A small class-conditioned image flow-matching model, trained from scratch.
Data: trained on photos of arthropod specimens (BIOSCAN-5M), 8.3 epochs.
Rows from block 11 of a small class-conditioned image flow-matching model, named by matrix and row number. Rows with one number within an expert belong to one neuron, the router's apart. Each number is 128 + 32 x the weight over its row's rms, rounded and kept within 0 to 255. All counts start at 0. Numbers have three digits each.
Before each expert's rows are labels from the 100 images, of 14976 (inputs lightly noised), where the router gives the expert most weight on average: "colour at peak" is the nearest of a few named colours to the mean colour under the peak. Only what is clearly more common there than usual is listed. The data: photos of arthropod specimens (BIOSCAN-5M). In brackets: how many of the 100.
# router: router (model.blocks.11.mlp.router.weight, 4x320, trained with AdamW), inputs 276-319
# up: expert up (model.blocks.11.mlp.up, 4x80x320), inputs 276-319
# down: expert down (model.blocks.11.mlp.down, 4x320x80, transposed), outputs 276-319

# expert 0
colour at peak: white (70)
router.0:129092140102136208134111179145109138070130129081141156140091103132167130126133154194106124151094135094111140119134129119136112175166
up.0:123155095118141103108151077189136159132193161137155146110095118106157138166107052131114125097102101174160128097107109188117086100124
down.0:128144114093132096169122162152114139140124192120127136128135114103113168114090214091160097151074198125095131118125158076114127117122
up.1:161106168101105171108164127121103105090100088119124111100120130119082180155120065153047124116101117092087132120102118146144153062126
down.1:118170147106102137098126088113111144160133079153142172172092125105174179141133143116149092135166125130168071132126056156130110021113
up.2:158161135146062116100151094099132129110086161119105114140132151166108104163130086116080124130142127155123118179089130113152141115114
down.2:091114162104097054137084040127122139127177121145140134135122080171143139080142051152101116132128170144151112095161171116117133121108
up.3:145155156125180114160122114132171107095120167161170125136071142099125104135079076158087141140132162074088116078143118103152168123135
down.3:134137121102106172105122147126118208120081182061065150118158149116124134092175186114139129164094150145116162105138104121155164116141
up.4:151191127151165087069162000069130087133168148181166105103120113105125103093164084145142160152118105143123068143138104092094110136107
down.4:135154119129103121120141195127147100126124131026134107171138159158117135149124171157125135121133099114130123146109015134128123171144
up.5:157106144125059175135121145141144116078085141066106067143103152122160112105134153162113137131142111137108107122165129111127198121112
down.5:108165183115112158093154181133181129151142120152084152124125115092102105129137158128116121133138086135126203120104140155123035138127
up.6:067120184141110128112163160135092133103115113080127105120096105120127105203096155162123117092128137053138108117071137132143136124162
down.6:153127152125091110136151137184103106138159172121136129153113158135117124133153166159143127148150130134135180140156134152149095137074
up.7:127142080170102160101118158162096100104173129118137107122084108120102116180113155233138142122127135137119132078115133146134146100122
down.7:153093149143125104101098170194113075164105175124126092113102125144154136173160128125145142062098125100079169165153115143122099076117
up.8:121178151129155136102153143084116119175103158096083129102106103189153135097115105110123153181150185146084087143176125097161089164133
down.8:115085135123150097064109158102090104091114097148046184144123143146117104139133137117157175076082150128127187108097082155141161174101
up.9:157171133147098133129090192096123116125101123142126141124094092064161096109136121136136128179149078166101103109154127155135128138145
down.9:176179081136110120117138111129110121140128132129111159125122096117147166112097137132170079102150143112115058140151156149142164114129
up.10:123146171141114184162097127117126103096107126133169128134096114080096103142157124176091126147090128068148094102192123120155144106099
down.10:177117143132102146148144118137136084154141118084178148150096137079137121133104192138154134120207108134161187138109141170206096149118
up.11:166164091102151154153137103149147125106255158163134097118130146085113126244117090147166127077122175169148123113131129074104151139156
down.11:145116140159167104104100165159132121165099124135124123110110101114113127184104037120134144130122121137091137121149045107177140113111
up.12:104165094120136128121111130148119147081086127064110143120118117126151137162090087107098117109088119157156098133141134127116133117073
down.12:135112070121111068070135131117141188145153110138115063132139143127079099138073154136105129148188101122091160113109100127083143144161
up.13:080161106152130129102125083121135115113133107145098133138120130177100122162115160094100101100141120125146122150154145140154136141082
down.13:119115134090139151146134095142109123124089074073158161138107090068111150094077126143131109113148128084087113106143007109121149111121
up.14:168109171091162121129151148099089143126127189148113172095112166160150148094127165117172088119169133153125141083111130109100093136182
down.14:087131038142153097097086183075128158159138111130114150153107126135134132067124138117096131102111092137121119151127000133126139107166
up.15:081100204157124197127133090168129173067132091132109135131135054134080157155139043116107167119118113139140095086086118181163102151155
down.15:136150103132112180123161054139169165161109119092107112146110124136142111121147092112119133147099135122091136110142015154150160099078
up.16:098125158120105183148163206181095100101092072255105157135131113103113146127178122161177113138126117094064098124174140174149091109128
down.16:139100135105131160093123110122107115106091144000113155086107114130111117157168104146142117087162087147131091134149112138105161127139
up.17:143142102137141116107176110178143110122158142128082123109171111150098122124106109142129117155134088153160108116098139136124169160175
down.17:076106120093145173169131108083148124132092164169133148127147145161106147133140163104094145132098191134132072091120138089138132075187
up.18:167155123097115142118147176155125112143152132204149130173158163127096124108169126145163119143129049151193085112094139166106139118159
down.18:091131146098146155164208134078154137062136160141141149111156119090153121109150102173114143100082047138129105153129085169097115132163
up.19:147166087133141150141179123152150088135121100122095168124095067164035112195153050109102135151141142114127107130189144113087104130084
down.19:141121161130152108142115164158116125140133128148098160121127140163144093112145193168160113104150152107145155121139052127115136135075
up.20:107168154121109119089146183107140156093022113168115162149101133139140137104119068163142119147120137072105105098151146090153138123146
down.20:126087134187083100119111115067147125184180100164125109099130156133122128129144143162092145093112114146143122147136023161148105101118
up.21:088122063131127133126182144133111154071177126129102146122109115111152108024116118086107139160097115097120123126082123122136150147112
down.21:152170131119089149111100052125142147131163122170137098138133129157083121102158142145076135103118092172136112151094017120141114121130
up.22:114119121183139116126091108107134117100117070116134163109114169118095155145149146164115132140130095140129102159151113143131154124137
down.22:155115093158142152074141108147078126089154060085157118140101151114078122087111155135109095121147159143151137142102098148137183118153
up.23:121151141165141120096161119084129173135107056148141137142064116136132109169145097152125122139111140110135141134140125148170130062118
down.23:146089103150145054099089134117146137114148108118121121113101116133149137118154167160135119118141106144113117142176092098160096093164
up.24:133153146126138058144148084147106148103120124143140097130052138160120153174150107078134106127171112133104199134126140106174123107134
down.24:092113082163136079127118230116116135131094149147135145128097105138130142151139169144128102137143122170180131115092101151162111092147
up.25:117103189173197111119122100093101126128180168216138121129095082208110133108134146150087124103162078136152130052141127121126134089121
down.25:135142136124152101153090151150106146143122087139120165139121107163147150141186142118121141129101165116097117151134214095136119130131
up.26:109159159080110164147170118130083149139141128103144106131098126145123138118148115178107188137140150151132120132058111103120097120084
down.26:141133095157158103136155071132121137144159078073132118120115104096139167112081187112124110130123119102109091150158126140159131104109
up.27:136113122156153070104122174149129075166170103135136133122064160133145110123128140074123094120054154168064122146170127115129108102097
down.27:115179171150119061149127139154105075040142184108167129117110105160158119136162119138109077129156099131158095147102110116118171116105
up.28:188148130151094125098133056131162154148106178155124123109162142113151139165113087116104175139166146166068095125151136113130140135043
down.28:068115134080126138158153108146148164139110115115140126122148119144098138126103107142118156112131129133188143123112043132140135123156
up.29:123167057093060146108181171148122157143150150108135101129111120109090116036083081133193141152097124186096110086192120160152095163131
down.29:096102107142080109098135106135130105125110127058151143132141119105128098052107116101094135133164177128163140180096125210175134163113
up.30:109133103052189109128099121110158144116081117189141204148043103123123129142131138096133141129074103070093110131104132152097104110141
down.30:111098149097205130129140101119132153108154061156128170111077210123108134176121098101160150147147074096137127122085149123087126148103
up.31:158177161112109189147143100143084163156127147189138107138110146200114130119161073131133074154130156111117097139147128120135134105163
down.31:096082071138118138126070151140145139109092140143159133095185078161118111105141079086106130124154142123165187124136075182130135168139
up.32:105136115119148115134138124073154132160211050133130103124056123089168125167158103150121154120090138091111164118178139149132130134069
down.32:129145146148112110104134160110119145149187153114138127114135150126112137187112105137156120124129185147165135134108117149133156125140
up.33:070081180121150173115181143148086210135127137078162155130149078172124125173212138129121152173098140175125107165129128137106151140086
down.33:163197112114133163164082151149087189147114150142144098130128180157112132090192134134134123093137147098099115084161071188086061117169
up.34:164088069174093159104111130131161124127187154119137084102123140134146115184041172201166146122103147095086180137132131164118125187133
down.34:109184129137119171133138129091127176172137135107127167160165136130123180084131157112116128116187136140220085105108110139157167217113
up.35:118164100112118155110171142127146145114126087099113142094120141173126133096121174174111097167103115114119094096170118186168120132156
down.35:177108149138141122089154127115142130138145165100077103136091128139129168136156143122152098128123144121115144154099162183135154157122
up.36:099136103151158112176168128136147135100255060139119150133075151130118153111122096145142161138090124143238147098117127158118133161072
down.36:093084104096118117156091161125107082111089141034136075167114125187141137048085094123179108155132082147139122133135200145141151107154
up.37:134119071166100147099114073130138082095129150117123122138134151099114106129059207088024090163130140150124084150135135174121146134118
down.37:126157146168137161086124178128143120098096134126137133113138131126118136133127057143117122132154073111093100167110128163115113141163
up.38:149145086080102151116163161151132133150092114085153129142176090138155162108115142172122140089069105087112120067165128151142134163114
down.38:068143146067149139139107149161175139115143138142161155086182132151091184146070134131132178181175100145137081177159126097131128159092
up.39:162131100138101115150141037173122168105161161118107102138096153131115153184117091164096148113116218176182136163155106070147092165134
down.39:152136131094127119154131148127134063100171129248169104114125117085126151078094174125105114095122155155148136101143116192098084134121
up.40:068115132102168121112136082105146130129155108171128107117111122159131120169125126192182148107162097072167118157072126059132140134123
down.40:161138123123146157129127138093131147094080084131138123121115161178152141125118168111064129122104101080095119097170144126152134132096
up.41:109138076158121163086139140141134155086141164115079092146066142141104118114142088121145074119090131223138092132172133092116130146116
down.41:134133157187147138077167077112158097176146138120078106110113150128143133208122119136170085130148080122126134105118123099101131124110
up.42:124154150121138185182151163128112058128096123122169174160093129084135090223139087230145119108169086152119108113099119129118156089046
down.42:177118154121158187178104123115165106099140104152170092080112151097077061154102118149125141155110098124113118123130083130117111089172

# expert 3
colour at peak: brown (71)
router.3:121122051114130066100158121105154146157153176188106118138109150108124121119122095098143094113158120153161144156083131141112145126088
up.0:106106125114088117121129101089111084149124106139117091143147082146124109124140096178205145135145128136046130154083126134103084107112
down.0:185114097103130194128117087150165119077114167147106131115095196150075161123172139081145120144127154138106125136190117132148117106183
up.1:183121163167151125052096139100103088217055112114164151154133145137130089148104099114116103114165066126128143130125124099109115108116
down.1:140158114147117135148165147141168175111155168062131086164156140121170153141117113151123143085071014121139129121163121083162110150142
up.2:141163162177200148112169100132126139081103107138121112165115104191185105188138193082149136112183084106094158200165132163118139157172
down.2:097101144173188153128154123113180154111104130157100056060099083131138103148168097185104194087142073127123135073047169117105130158099
up.3:100153165151085127108163120151154164123030150174125153112137113118108125143145132088151123153167156237149103105196135154127147185095
down.3:112137151128107143138132113091111132141144044181103155120095120126144122110137109208118121120126126183117108076036120143158100124128
up.4:149133090132135159100085109120115145145173045113116162081070084137064123242125164165164135121182103107127139115150145119148112142100
down.4:156153106075123142125117099028090123099120086095138117203020131106104146167193130106170113123095119098223069149094129148149152148153
up.5:035138097108138124077157161135137126103077093182140049120098061179213164105085128124153165107160143091146133081127121090117150133101
down.5:135153030095114143107138091173081103113135146111142226151161193181099138142183182099095098156113117128155095098173123138142152152125
up.6:144081119126098112120098184193120109167208059154094171142121145122103116114098071107243138120123110077073155125121132111088092089136
down.6:134059148126166065160098156083118106103133151089138115140114127164116139112105133149152174122075129124129145069110114119134101135159
up.7:172123151103122062121124216102091114080167100149126101151063148131089122146088151119157098105124107124102108143169086153120132114094
down.7:128142136137128108132103164140128111135114136000115115125118158095140125130110122085126135174123091085122134127143067180109138133138
up.8:169127039127124099101150106139083147127095157128129114124106148126115103155148073133109080136113120122117132155116133118079138130174
down.8:126106098127121115110096040143091126117176120140141114135123126135081129138129085132131115146115128151138146120109067121141146124153
up.9:104134133121114193119130240050168123123166108109155103099148096096132122132127208107163135101102098122145116131073108154122136103043
down.9:122119101146116081127144075118131123069137134255117087124125158135136113155141150101110141159099075118131115121134255096134119172121
up.10:063130104089151150088119131109121104126114167171125070135140141156153104136123229138036142119092147178147066129106128098110124178142
down.10:156129118129171118121139113089135124109114127023103104101143122144163084144101099149137138103121140091043158113138159106093136138136
up.11:126160138130122134130109064098098125098060110086123140119072121145123113094149146202131138097151123114128102164087136118128156086053
down.11:105125048129133146146114087165145136123048138040148110129151082076147114105117171100117120156185145092143109147118153100112106116120
up.12:075115110115130102121110116166082113097162148150163137129068151135106105054105123135108168173163103092096113188128124123150124082095
down.12:115130113129156152119141095140157116158118191081095157140183127113147133222122147161170129161115158087159112088131173113132136116087
up.13:131117115111114094139131108109085142141086120169094191137170115126133122135138155068057173149148148102108095131107131127110143103135
down.13:069111090077096142163124112156145172139146116157117122135136145180140102173153127157130128132118097119113097084178135180130125102093
up.14:133084091147154065141190166071137130168188115232135119117118170159158096125122161131204166147112131101168159109146119090112157130231
down.14:130120133108064044154109154093134100132131153000110093135114117115123146134148156066116141123142141066095127109153056119131147143196
up.15:144168161126128118114203140139115156069092134168129118101084112106124158147123178110150142158103132171157154148136107163087145156137
down.15:101093163128119063131101186144128138151179109131129090172126121122137131157151099126135101113117130083088150116138125137108095185118
up.16:144115141111158086119148183122119145112145162136117102079126108168165085151089112159121108121112151104103148140099145100074109195119
down.16:113132087124089115159112186130114143079109155000103163102160115147130139126106129096064142151106086151128149115121030167116151119147
up.17:125143092128110095120125206194116168146110121194173128131125149142104129189169112151129100129177155149112085114123125080140128155148
down.17:147145173110086132116135117145150116122100121000113123101123146168127134173136174134153161088140106086124133137151163192132142136186
up.18:138127140147097158081097140169095131152113092113145164138143109127077110144131095099152113076144090147139090108092119061132148153157
down.18:135120150121132125139134095111144138134070137075120124119099140097061126101111108102055136124146130163159134122082088159130146105155
up.19:146162196125094104155151131130150182212096124169177164138081147148061161163110093144179158152131048138117153139135128074150121112146
down.19:133136159127091095108147135130135091101149092117099095147125118150188085152133081150088106166128100120120160120146107097120212120094
up.20:140125149139132131109084114124140134164133160187161092140121139121148098129123086186132130093136168202097131149142126107152082114115
down.20:120167154116110159138159086061144101120122167191058155143075113116125090097085038107106097148097075169111105132156121139142174137112
up.21:136131145121138176162115145129169104153121117109138089096145154141114108105169125143047149130175179136105086125105135110087149080134
down.21:126142127129122166112140125139079110119179100080133098124159122152051148065095142076038114124108097135118119123112069147146119099148
up.22:148100080113125119108162091123144162128096126049118126142125106152106126115106078185123141151085128129129122140075115181111174107108
down.22:134143129107112086129166136121154138116190167000118098139106077134170124127164141161098162086121083140182144116149120106103148097138
up.23:148118192162122079142207108168126102077118130143139136128172118156131180081195144093126141152078100143122085161112134185129127100174
down.23:144084191160142100123122064164063116138178165037107127148150139117151094169221119140120124150122169124123134146086070105101124162081
up.24:154089125076105150120126145153130141166207098138078182145082112159144108175141082101122117083160106118131160140085127103107094066128
down.24:117167109070110188164148094158108159137087101030124130127154114104140112100171120117141092192142137154093121125153129110106129122133
up.25:103125123102063107086153108185170109046074191167113164105144151100113143187096160148155116079158151166123088094138133187108141140163
down.25:126090114095070140161108097120184110176137113139124112080117113138117086153129121109111176128136117156117152148134116189162103180149
up.26:107137116132128097047098136091101151113051142136167213105146107124137088176095162152116116104102099102120078122051122126088135119143
down.26:064127106112142148153142143101150172159113090095176175155109133170111089135130135158076112129066113136119135107124128100093089128059
up.27:139128108110104071116132094122089092117129083106130191106083160138109137126131114157031123119103065154135087141111120106082132138046
down.27:153089112088134102140091018163104140133122140065145160146106170160156122102128066152191123146137169087133136144137124067140109114104
up.28:130146144140110092118146108165107155198178141105139052117134141124165112169115105125118148088164106146062126144126141086112131165158
down.28:122147098060151147091144121129113183154142169116116145136083080134123151143145102149101096099141123141131159113105140093143128124098
up.29:171144087129102097137138127171077133124168105181178148098148128180043119147096111132223105128135105102064120107112122084131140128162
down.29:081126076162115173100130145183113160188125159128119159093141126139172111148141121151185116170137142104109186141136081059114115145077
up.30:117113116161156142119140163117171172102169154091153142098094122151127070153077198103143170105162121126128138116146141129141123106111
down.30:141184153107134140182075127118166082120118106078139047129098128173129109103192135097103122123098092118105138110112075106108130097093
up.31:144146123100155125112104183101139209137167106107140114151140145231147169101141092050088110197119183134187149149170123093180143077109
down.31:115130191114200178135093137110119159151104150142184127096156072089104185084084139085109098124117129113158104123144140185137119147077
up.32:094146110139178121051163131119143176127070176177089175131106107085176072147138183105105091122118173134155094127167133119154115152113
down.32:139099126123208092084104108171077144105108216125126136150108175149137114152120119102125116166156154110131164138173019081159129157122
up.33:156150145209191142110121170115077177142126076179111130103086150143100092171134156137191150134151125131078131114147127160126169129159
down.33:138137146162095123138189113141136134069162136141129091114135116095155122154100119149121145131113093138091120141108068135114157155150
up.34:114136149083138159132161172157118129105146176080113107117120116179149147100175196114114136099101159112174155168074105180068162154184
down.34:126071138114088128123165109131106113120115141000107075139156123182114153153130157086117094128101081141164148094143099158091120145170
up.35:107128159137113113134122117146103114122049093189100182139146105130123153181182078116117119141160095195083090151103128129106139126145
down.35:123138158109074112143106078113129104142138146091136138135156152127166139118137130123154158107126151169169095094103103148164134136121
up.36:094149162170153106100123188106103086099107134160136107111146110102100144172104122161098186089124102189082134104114121147124136087091
down.36:114160102130114145121109190120129146130135128046107120152144082163081128139102138110125125112088152130106145105153110147118147120103
up.37:141111122106191086121115161084116071108230211079125101147149091101202107115125135132131099101104163152119120175123124125117121107134
down.37:102147116132092127136188068091085127077149113104142123133132097116188081132122141148149122126107103198138114112072092084116150131095
up.38:118142084134120107149211155156132129086096159176113159119083150154123097178194117113093150099139179150056049123089127107141133176101
down.38:110124104103093124103043154122151119142151114176123104125138099166126146190140096143112131131138127115132159143147094132076128105167
up.39:144152135177125157101047136133112174113144142184131143120102101135112112109085168032147127074150192134093094114182135116119107141074
down.39:106089116141134136136191132140098177112109072125130125105148164124173111090118170197117188132135138138152132176120113122153120110182
up.40:101120051090160124106144065140059122086114134123115098168170073081141127174147130141111096032120135094141102133074135098130144120099
down.40:148104161142141128142096093156152123121106110024101114102036066082129150117100086158143132141133130144139147120139104113145134128081
up.41:110177164089120145133194140160159196110192144140111186142123113148079120134057143146067161211133169172119096110074134124127142135133
down.41:141151077086169135121158114114108107142131103107106173110137118067093129082104096108162157137111166074110137136150077106113114094141
up.42:102132147147106167156082211112115078147185116161118144119099103100093114212072139149133138155098106160114120127173137148098155128140
down.42:115102097160193109097117192123123137130113129152116118136107099104151122181111099096113137127116073154127189138119123129159150122175

# expert 2
colour at peak: grey (73)
router.2:158111123116109128147153214095146168118145118173133128150142115132140123150116189103124091135136153154117141134157129189142094120156
up.0:105086112116106090121079124152148061112097118113158118094133145135171143168132124161103129059113099115148104119157140119206106185126
down.0:165162158107145077121146161160194075138134119111147123135136114152130165113133136127126116198145132124105131126121119095199168173142
up.1:133167194113193164100110076146122120137121145122146105145144160163154172177083128075165131168115174128135097129135125154093152147171
down.1:129093165110183166107133114143125132091150090121148160128109102207095167216082057117161125094123153147130162136120184166083106141082
up.2:086138127189140100123106175160122168104169122171116094120162117158110167084128126118163110149138105145113111151130123133137096179145
down.2:129110125161135096128171131120117157113091124151137158120168100113169161108149124148116110097126126113135169103153105122122146187113
up.3:163161174120095136130158161165107102143064123093094103070161092146104071158191098123188102108054086116175120141078120115083158119164
down.3:082091160133095118148141159195118111126136142108099144186164122109157071128174131075090109137205156106118133108161157080089103116133
up.4:141158152111118126131149103131085188143091174080129143158143106095113153090071177127162105109058196091150104133183126191139094077114
down.4:146094089085156126123114139131123180131153148127119075108108106138137145177075138143167105107176173143145114127128140142150165105101
up.5:149080118153132132120117143132100151114135114107040090121118118099139220110096089146139071130106163117096171116143131081142102120144
down.5:127206143129130103115175171148107144136124127112037174130155132115124219146101126099152068094191146202133100119154183102121134132104
up.6:171114139144099073147135119144117202077118130071129134142134075147115148098138154083167162086145193126116098141140126169141121108151
down.6:073108090125110082154098126129108188161158205152122139123128079135112137140103165119098153161098184128112163097122151165150113115056
up.7:158141184164097080117127112155109110080101118175125117101116133105112133177147185099152106116135156148183105152136132104146149132136
down.7:123147133106135180094133094119109100099135162062119129135119147116128114178116122158125139136098123105110111094152078083125127125148
up.8:186130173149152128136159075176089099103095132103134127065183142141079193102133144131106124097148130171121081125149124167109086113105
down.8:087150133163121138148070105154068109144169174150138117203155079122189199089126089145150099142125087119151125125098144181097184103141
up.9:142084139179091119085118154066122151109124080094140115168122062178153111148145092150073119138128113135105123143140122210194115104143
down.9:143159094152089094067163117094119142139161158096126139092133144170126120125131122132131118124149118107117154132143172152212128116143
up.10:087106146125162147161117171150151183025150135087152133133126099207042116103101159153085161113140117152131104074163127163151081090123
down.10:174124155109163126148144151149178139197085132159167113127145101165198127131077130170120142108152119083127143134080125138129178103129
up.11:123133127164071149123142082117115133131171144118128140142183153116149127084111132118136115172135102098103170139166132133118130135097
down.11:134108122113152113118123114151128100114181138075140111131061110166102165065150148117089096165100148124121098137164094002126120126122
up.12:127147164108161130218130158077108138111106123113194079106132112133129180107179164179109170142153112184101126143113125097130184112073
down.12:141141133105141104204135167079101122120138099145185178126167119144135156131193174160110179086091096134166138129146105129114077123120
up.13:129118184105184144101111102134141128192099115093149101167100134169181154152136129067158053193119188104137101120136127141135135122209
down.13:136165138078175171101165111103120140060089078079133163101084127141076147136119161145083070084136182140133160160156120141120118139070
up.14:122143129122154108121141135133177095095172109101121117186095088146165119121128103174114106170146149121126143173147120146116117096180
down.14:132103144128168082092116172115157094152075143126132124052105085151109119127162094109121123078154139106107141074127100115101136070116
up.15:118108148060105107094123127126117126165150133206123115153144175173169117179105091135162124110120107130127121134103125112127096121089
down.15:149114141135135107118104164118130081119123065135121150135114123104129091128120129129125147119124138113167166132127128097128152160164
up.16:171197144115130128152150152115129082149118140086132113076085113155180165082093149151084118115148110144143174130090128163134106137110
down.16:088056122133153101142102150114129065090148157109134099164104121152103165095090147126131115121108087123126079130087112138110159140162
up.17:124085133124132153122129131108145122113162114108138117097104166132134137162132105185137108145124089115153171119102114131076115154165
down.17:099139118124108145126166144116110129115136140000109143135115175137122109184143131113082150121104119135138133125155233159128153135119
up.18:174117142153092098137149140127099095157131171096074096036173122106092129122169116093145174117086086176145071064109129153085065138152
down.18:066122118147067090173142142139145088100113063123084145223143158100161115138161135124122174163134111124162167154111074126067190133098
up.19:106141079201125131094127140126118193152126111164152068100127151181136101119144102139131130092126123150160164128167137144159129134090
down.19:164109137153137137094108183083153162126129125101169173151153113167197087173174104092134128186167165088124102094117185126152125129119
up.20:129117181150125136142126103103088152140139176105152137119162090131131120114149176177160153161110135106138112107152129146140111129098
down.20:126114200121114120134128148142107148132144104082126109119175115133118155112107190136083108119157138126076112101111214155140141103124
up.21:133168136084173077170084128132104166135114168083098112139173164095118052148149146167070162144190155096076071085114129142156110140135
down.21:103121119096168056138187113130130168091107099147117132112169105142100055057152100135158149142078176162140137159127102118171135172094
up.22:111124083179077181096157156170083137129109114138128139121151118168133150092092143138068113146182118156198169074130144146092054119162
down.22:129141165199147164114095099155087139132138128100127111151138127149139160082101124121144113089047121128067070236118131119077220120119
up.23:147152050120128138185137095155123118170126090089177155130163189124132085129142129117116189152146092123099143185103132138078156113170
down.23:091100102118113145198098090154132099092110142043171096129169071134099101163144104137140192096106130110161095102184121107085105123124
up.24:148153097126104113175181113095110085131134133066174146154138173150121113158134110131125157096084078176171077136155131084132152065186
down.24:115123124121110117169091160111072095135090148107169124108176042140134114083130098177129140169148101153151146116088072063107105059140
up.25:088115193119099175112148156168083128124071179155170087116147087210137105071137071143109102075122094101139129143167122115147152172124
down.25:133128169120110127125122169175085128088174162162172137128162082125136118155132143130129088159128173150139133111113146060115106169151
up.26:132104102157140084124149119147144128098154105090156057156101108126092056135190161130097157158117096137213075128138133193159123118119
down.26:136164136136135058126121177144111151141085131133176163080062115118146044153152131114155132080131124152051198137114111152138149120099
up.27:169181134117159117143166165112171169118101116114198121110050135103116192167083122147045110154102153163088186126134127148102189143101
down.27:088085135142146090118080160115165143150114147081195135136066104116148184125094104165194127110202144125161093126097108123129049151139
up.28:109143151144127107099164179155127144065108146145155146094154099074153157141148092144158128129136121195114126127098137103131166146187
down.28:110134162154146128084137138132114137189129132124148098140163139111129134087134115163110128105118111038161127157128104124114089107087
up.29:174118174124139124122121095116106115182108157073124124103164170195093139135150174134127160138128177119082070054126125173072117150132
down.29:124136069098112110119136128126164106101130085161137148148125116147114122128148079137136113131097184157192120165138087128112144164161
up.30:163120119118081157139184154139077102099131109097095149097144127165151159113176100131105144096119092172133140150122124125142164115104
down.30:116156131100079145100089180135121125146130091144064126158117124172095158098150173138107154155118119129094083128117082110142090118131
up.31:096160111108039081120162165155181154120083118143136167104100108129198188166118156198138161128079135140160135117148131141106155134108
down.31:139082162128078068164131159145162147159157129136114064175123140092040199137118136114139176097147179136119113149080138141110088128125
up.32:134116128148121134089071122124108112144152110135154089124120126117114160129056142162161125122113098164203174167120124085136131101153
down.32:127123159136117110139191068131123125119129106085112156128133141104123105085082158119158146149109102117126143124112114140177147133121
up.33:104116075120111110097169146128136170164120106167080094166137115157151138153055140139102127119047114135180083166133137114071132125128
down.33:156147153097121099103129142119196163086143121118081112083137108130121137096062103171131127142218150104125189093148086114074154149115
up.34:125110116083123112115182174157176108095106144133103189089096089075143130132143119084106099131205160185197125121111128184120086144136
down.34:122157147082102088111093147156148099158169162155087043190108129050133109145162058079134111120052142098077164142181142158125158149107
up.35:138107139164057152086191159149072159137086118189140109118150114114195106134130112183132116074125137166165131111136135149082091197119
down.35:084149175143073143171068180144081168107159135186160089126157127101079109126145094143112093148142150110147127113121140125079147172117
up.36:136151141135150113121104094109133138139104150086107109160140097090144078086143153104139154141137183119123050124140129101177146162124
down.36:178121143162137116110126091131145131125138099114102151079094145113103089079155117117124179131141145136110169148163091099166098192115
up.37:137125169125107143123099149108088157118144168095173091138096084138098113109187082109075117065165141092121103117139135085165142150081
down.37:125101138102113117130137164071106100109121103124169152109079145118139112180176157067166118162115137181137142098136135070185104136163
up.38:104137148148119118122084095130084102171111127140105100130092112094150064141145067081155147157082092124123086120106124069117154152121
down.38:155097133131099127137182121119119109072167130071113096111095199146110066162149185193150165098185090140132191137137031097089108124141
up.39:104128162145114131093127102160101115114121197090125120131137119108149147146094175155089133098163121087141092130134126139082098122109
down.39:153120086136095132119120137159130144138110066074106122133153143109128144149093166123117122153106135131117138106128151119082124117129
up.40:162122099156079111076117154130137176101125122065115155147103091119126143063101161110171093101185146133116155094083128083111100197121
down.40:114147121174091089089140191145137168157142169164123107109090137111123122082102185072066097149076162118132092147137132122077168221121
up.41:108124115143120226117130175148101108088140144117153166090132108077127048105173093132131098175100178135100152144109129124122129124161
down.41:174121100156116155130128141166136102128128081116152092154107146070112055117145120139119095080144151144147101161109134099127120135129
up.42:071127186105160133143148122090037135114107130156095170177092124172143125076125109054098189192115147154122109152149134164111148167163
down.42:171122149135176100126124096057027138111181116125103082080093094141084133100070087061159191055124131069122153117062188147096114166100