Rows from block 6 of a small class-conditioned image flow-matching model, named by matrix and row number. Rows with one number belong to one neuron. Each number is 128 + 24 x the weight over its row's rms, rounded and kept within 0 to 255. All counts start at 0. Numbers have three digits each. After the name is the row's rms in percent of the matrix's.
After each neuron's rows are labels from the 100 images, of 14976 (inputs lightly noised), where the neuron reaches its highest value: "top examples" is what is common among them. Only what is clearly more common there than usual is listed. The data: photos of arthropod specimens (BIOSCAN-5M).
# fc1: MLP up (model.blocks.6.mlp.fc1.weight, 960x320), inputs 214-319
# fc2: MLP down (model.blocks.6.mlp.fc2.weight, 320x960, transposed), outputs 214-319

fc1.342 105:086145142122122147138084135147140148128132123185161091135131078179115106117131130126116134120078131124152138114109145124163087110105155107131149116110147127102092144135114187130161133129113127119114142091108124125122152100095107130103157122106106125087178164112106153118101142092161181135163144090108127115060168192090
fc2.342 112:065118114123136101134130120102148100136131119134169125141092099104153152143103083148117135154118159129142139128103172107094159097116148129161145105160132111135131111126161135133133125063111165088155132093086135120149118163152123112125090169152154126132192093109139100130131159104133053127117183130140137125138129139166
top examples: order Coleoptera

fc1.653 087:139123141103115138131126145115119185129076125135161105143157124126084102152089116129113147130144149125121120103119170112150105145110126144124111153117119134112097114128147101145121136137132136141129125133126114122086119108174130084220129165107136180129106096155113194122114143120150112110118139166105120123143103085099
fc2.653 079:130092152121144161096110071193103155156148165151128137104145142139124128116154153113123162135183121099135118142142133127122121102125137152155103155160132140131110124105132124147108119148139161110115138157134180111148119159102126131085135136139157160116115129159148089139120099105125139113146126129138104127165136112086
top examples: order Hymenoptera

fc1.315 084:134109141134147164110135139163055172099140164125111129145123099151123152105122152137145158129101100151129155185100105117118147103136086124140193146109130083081125131129107132133145146149113132145106116152142113146152136116135149156068113142119128130118116125161114117121174118140158118140163158113138131143129138151204
fc2.315 066:120133104082158118122136094107122170126156143136104100099144122125157139161137154127131173102093123126147122111113111147136148111110098150123227150144111111147108138121111110107143123084142122120127065115135119091138119145132145114145129107139139124148114157167130112144115128149138133130094117133120163106126123080105
top examples: order Hymenoptera

fc1.513 058:156123111098150128129079123141135143140136129130151123144178108131091127135121140080081114131165109146163123144174133141159098090117129145145135095120192121132140095160139167088144152097105119119129115145139140132160120095104133118098090156230146103130111131122140102129110147128112138140134165165127132129122156128128
fc2.513 113:136126114147107166115173122128103137133113138126123099121161097115153131142145128097162120146139136131126146141175127112089103144130114139141136149124205119113093108122124147145093129103121107136130127145114123127097145096123145135122187145000127144127158137118104141138132122132164163150115138157140133147146139101111
top examples: order Coleoptera

fc1.220 082:139108104105115120129104104151155131117117129123145143165138140062125129132091143136100045133103124124118138119114161102114089080107123124106178114086126118198153100160149115105163156111134150154125117136091138092138119134131099109169136101117123103150147162163128079163116138133094163153109105105134131163151123116126
fc2.220 091:118150166154089124157136128117105173168107108140170126124128118082114132115160144134122161140148148125146143130110130123137143121119114152136147133166119093121088140148132135111135117141166150116121141128119116119094120125115138169125146150117127142134153140131137117081137116086115118120074096125163000119160125118102
top examples: order Coleoptera

fc1.63 069:109103133140149124205100148113132126126117147132112126184129107129118125143168120113141121131124091108160166218125146096146116094134165148183142171130136128107119120112113119112088139084126118168112138143168116104144128137125108142117127132117104157127099144139153105141134069124106148136120160124112117092137119129122
fc2.63 058:162139115121108139208119118141093130109123150109096104171136106117144141136088158117143149148122121151146133096126130120120123071158144122126157121096179119112128135136113102121099156135130116141123143149126106153095107127130178139157120106098111106101117127141169151135128133172107138133123110135118201112152113132099
top examples: order Coleoptera

fc1.765 110:097111120114104109127127123166101127167149110147145124144152105118051112108113115124151118123128098162150121093189134146107131133131151141134063077133128148142124127097116124122108222109135150054134111138167137149145126130118128123091108102111123142113131138169142122133119131105116183190111106151110128141102133111151
fc2.765 076:131124081082165114142112106102104111140146078145139132123109102162140128169147125108130137136123120100132143133135116115145153165143131137163060150101131145132062102138101151121145062119127093086119113123169097107137130147099168200151125105111082122157106155085137124117149095140142158118114096121155121129131101107153
top examples: order Coleoptera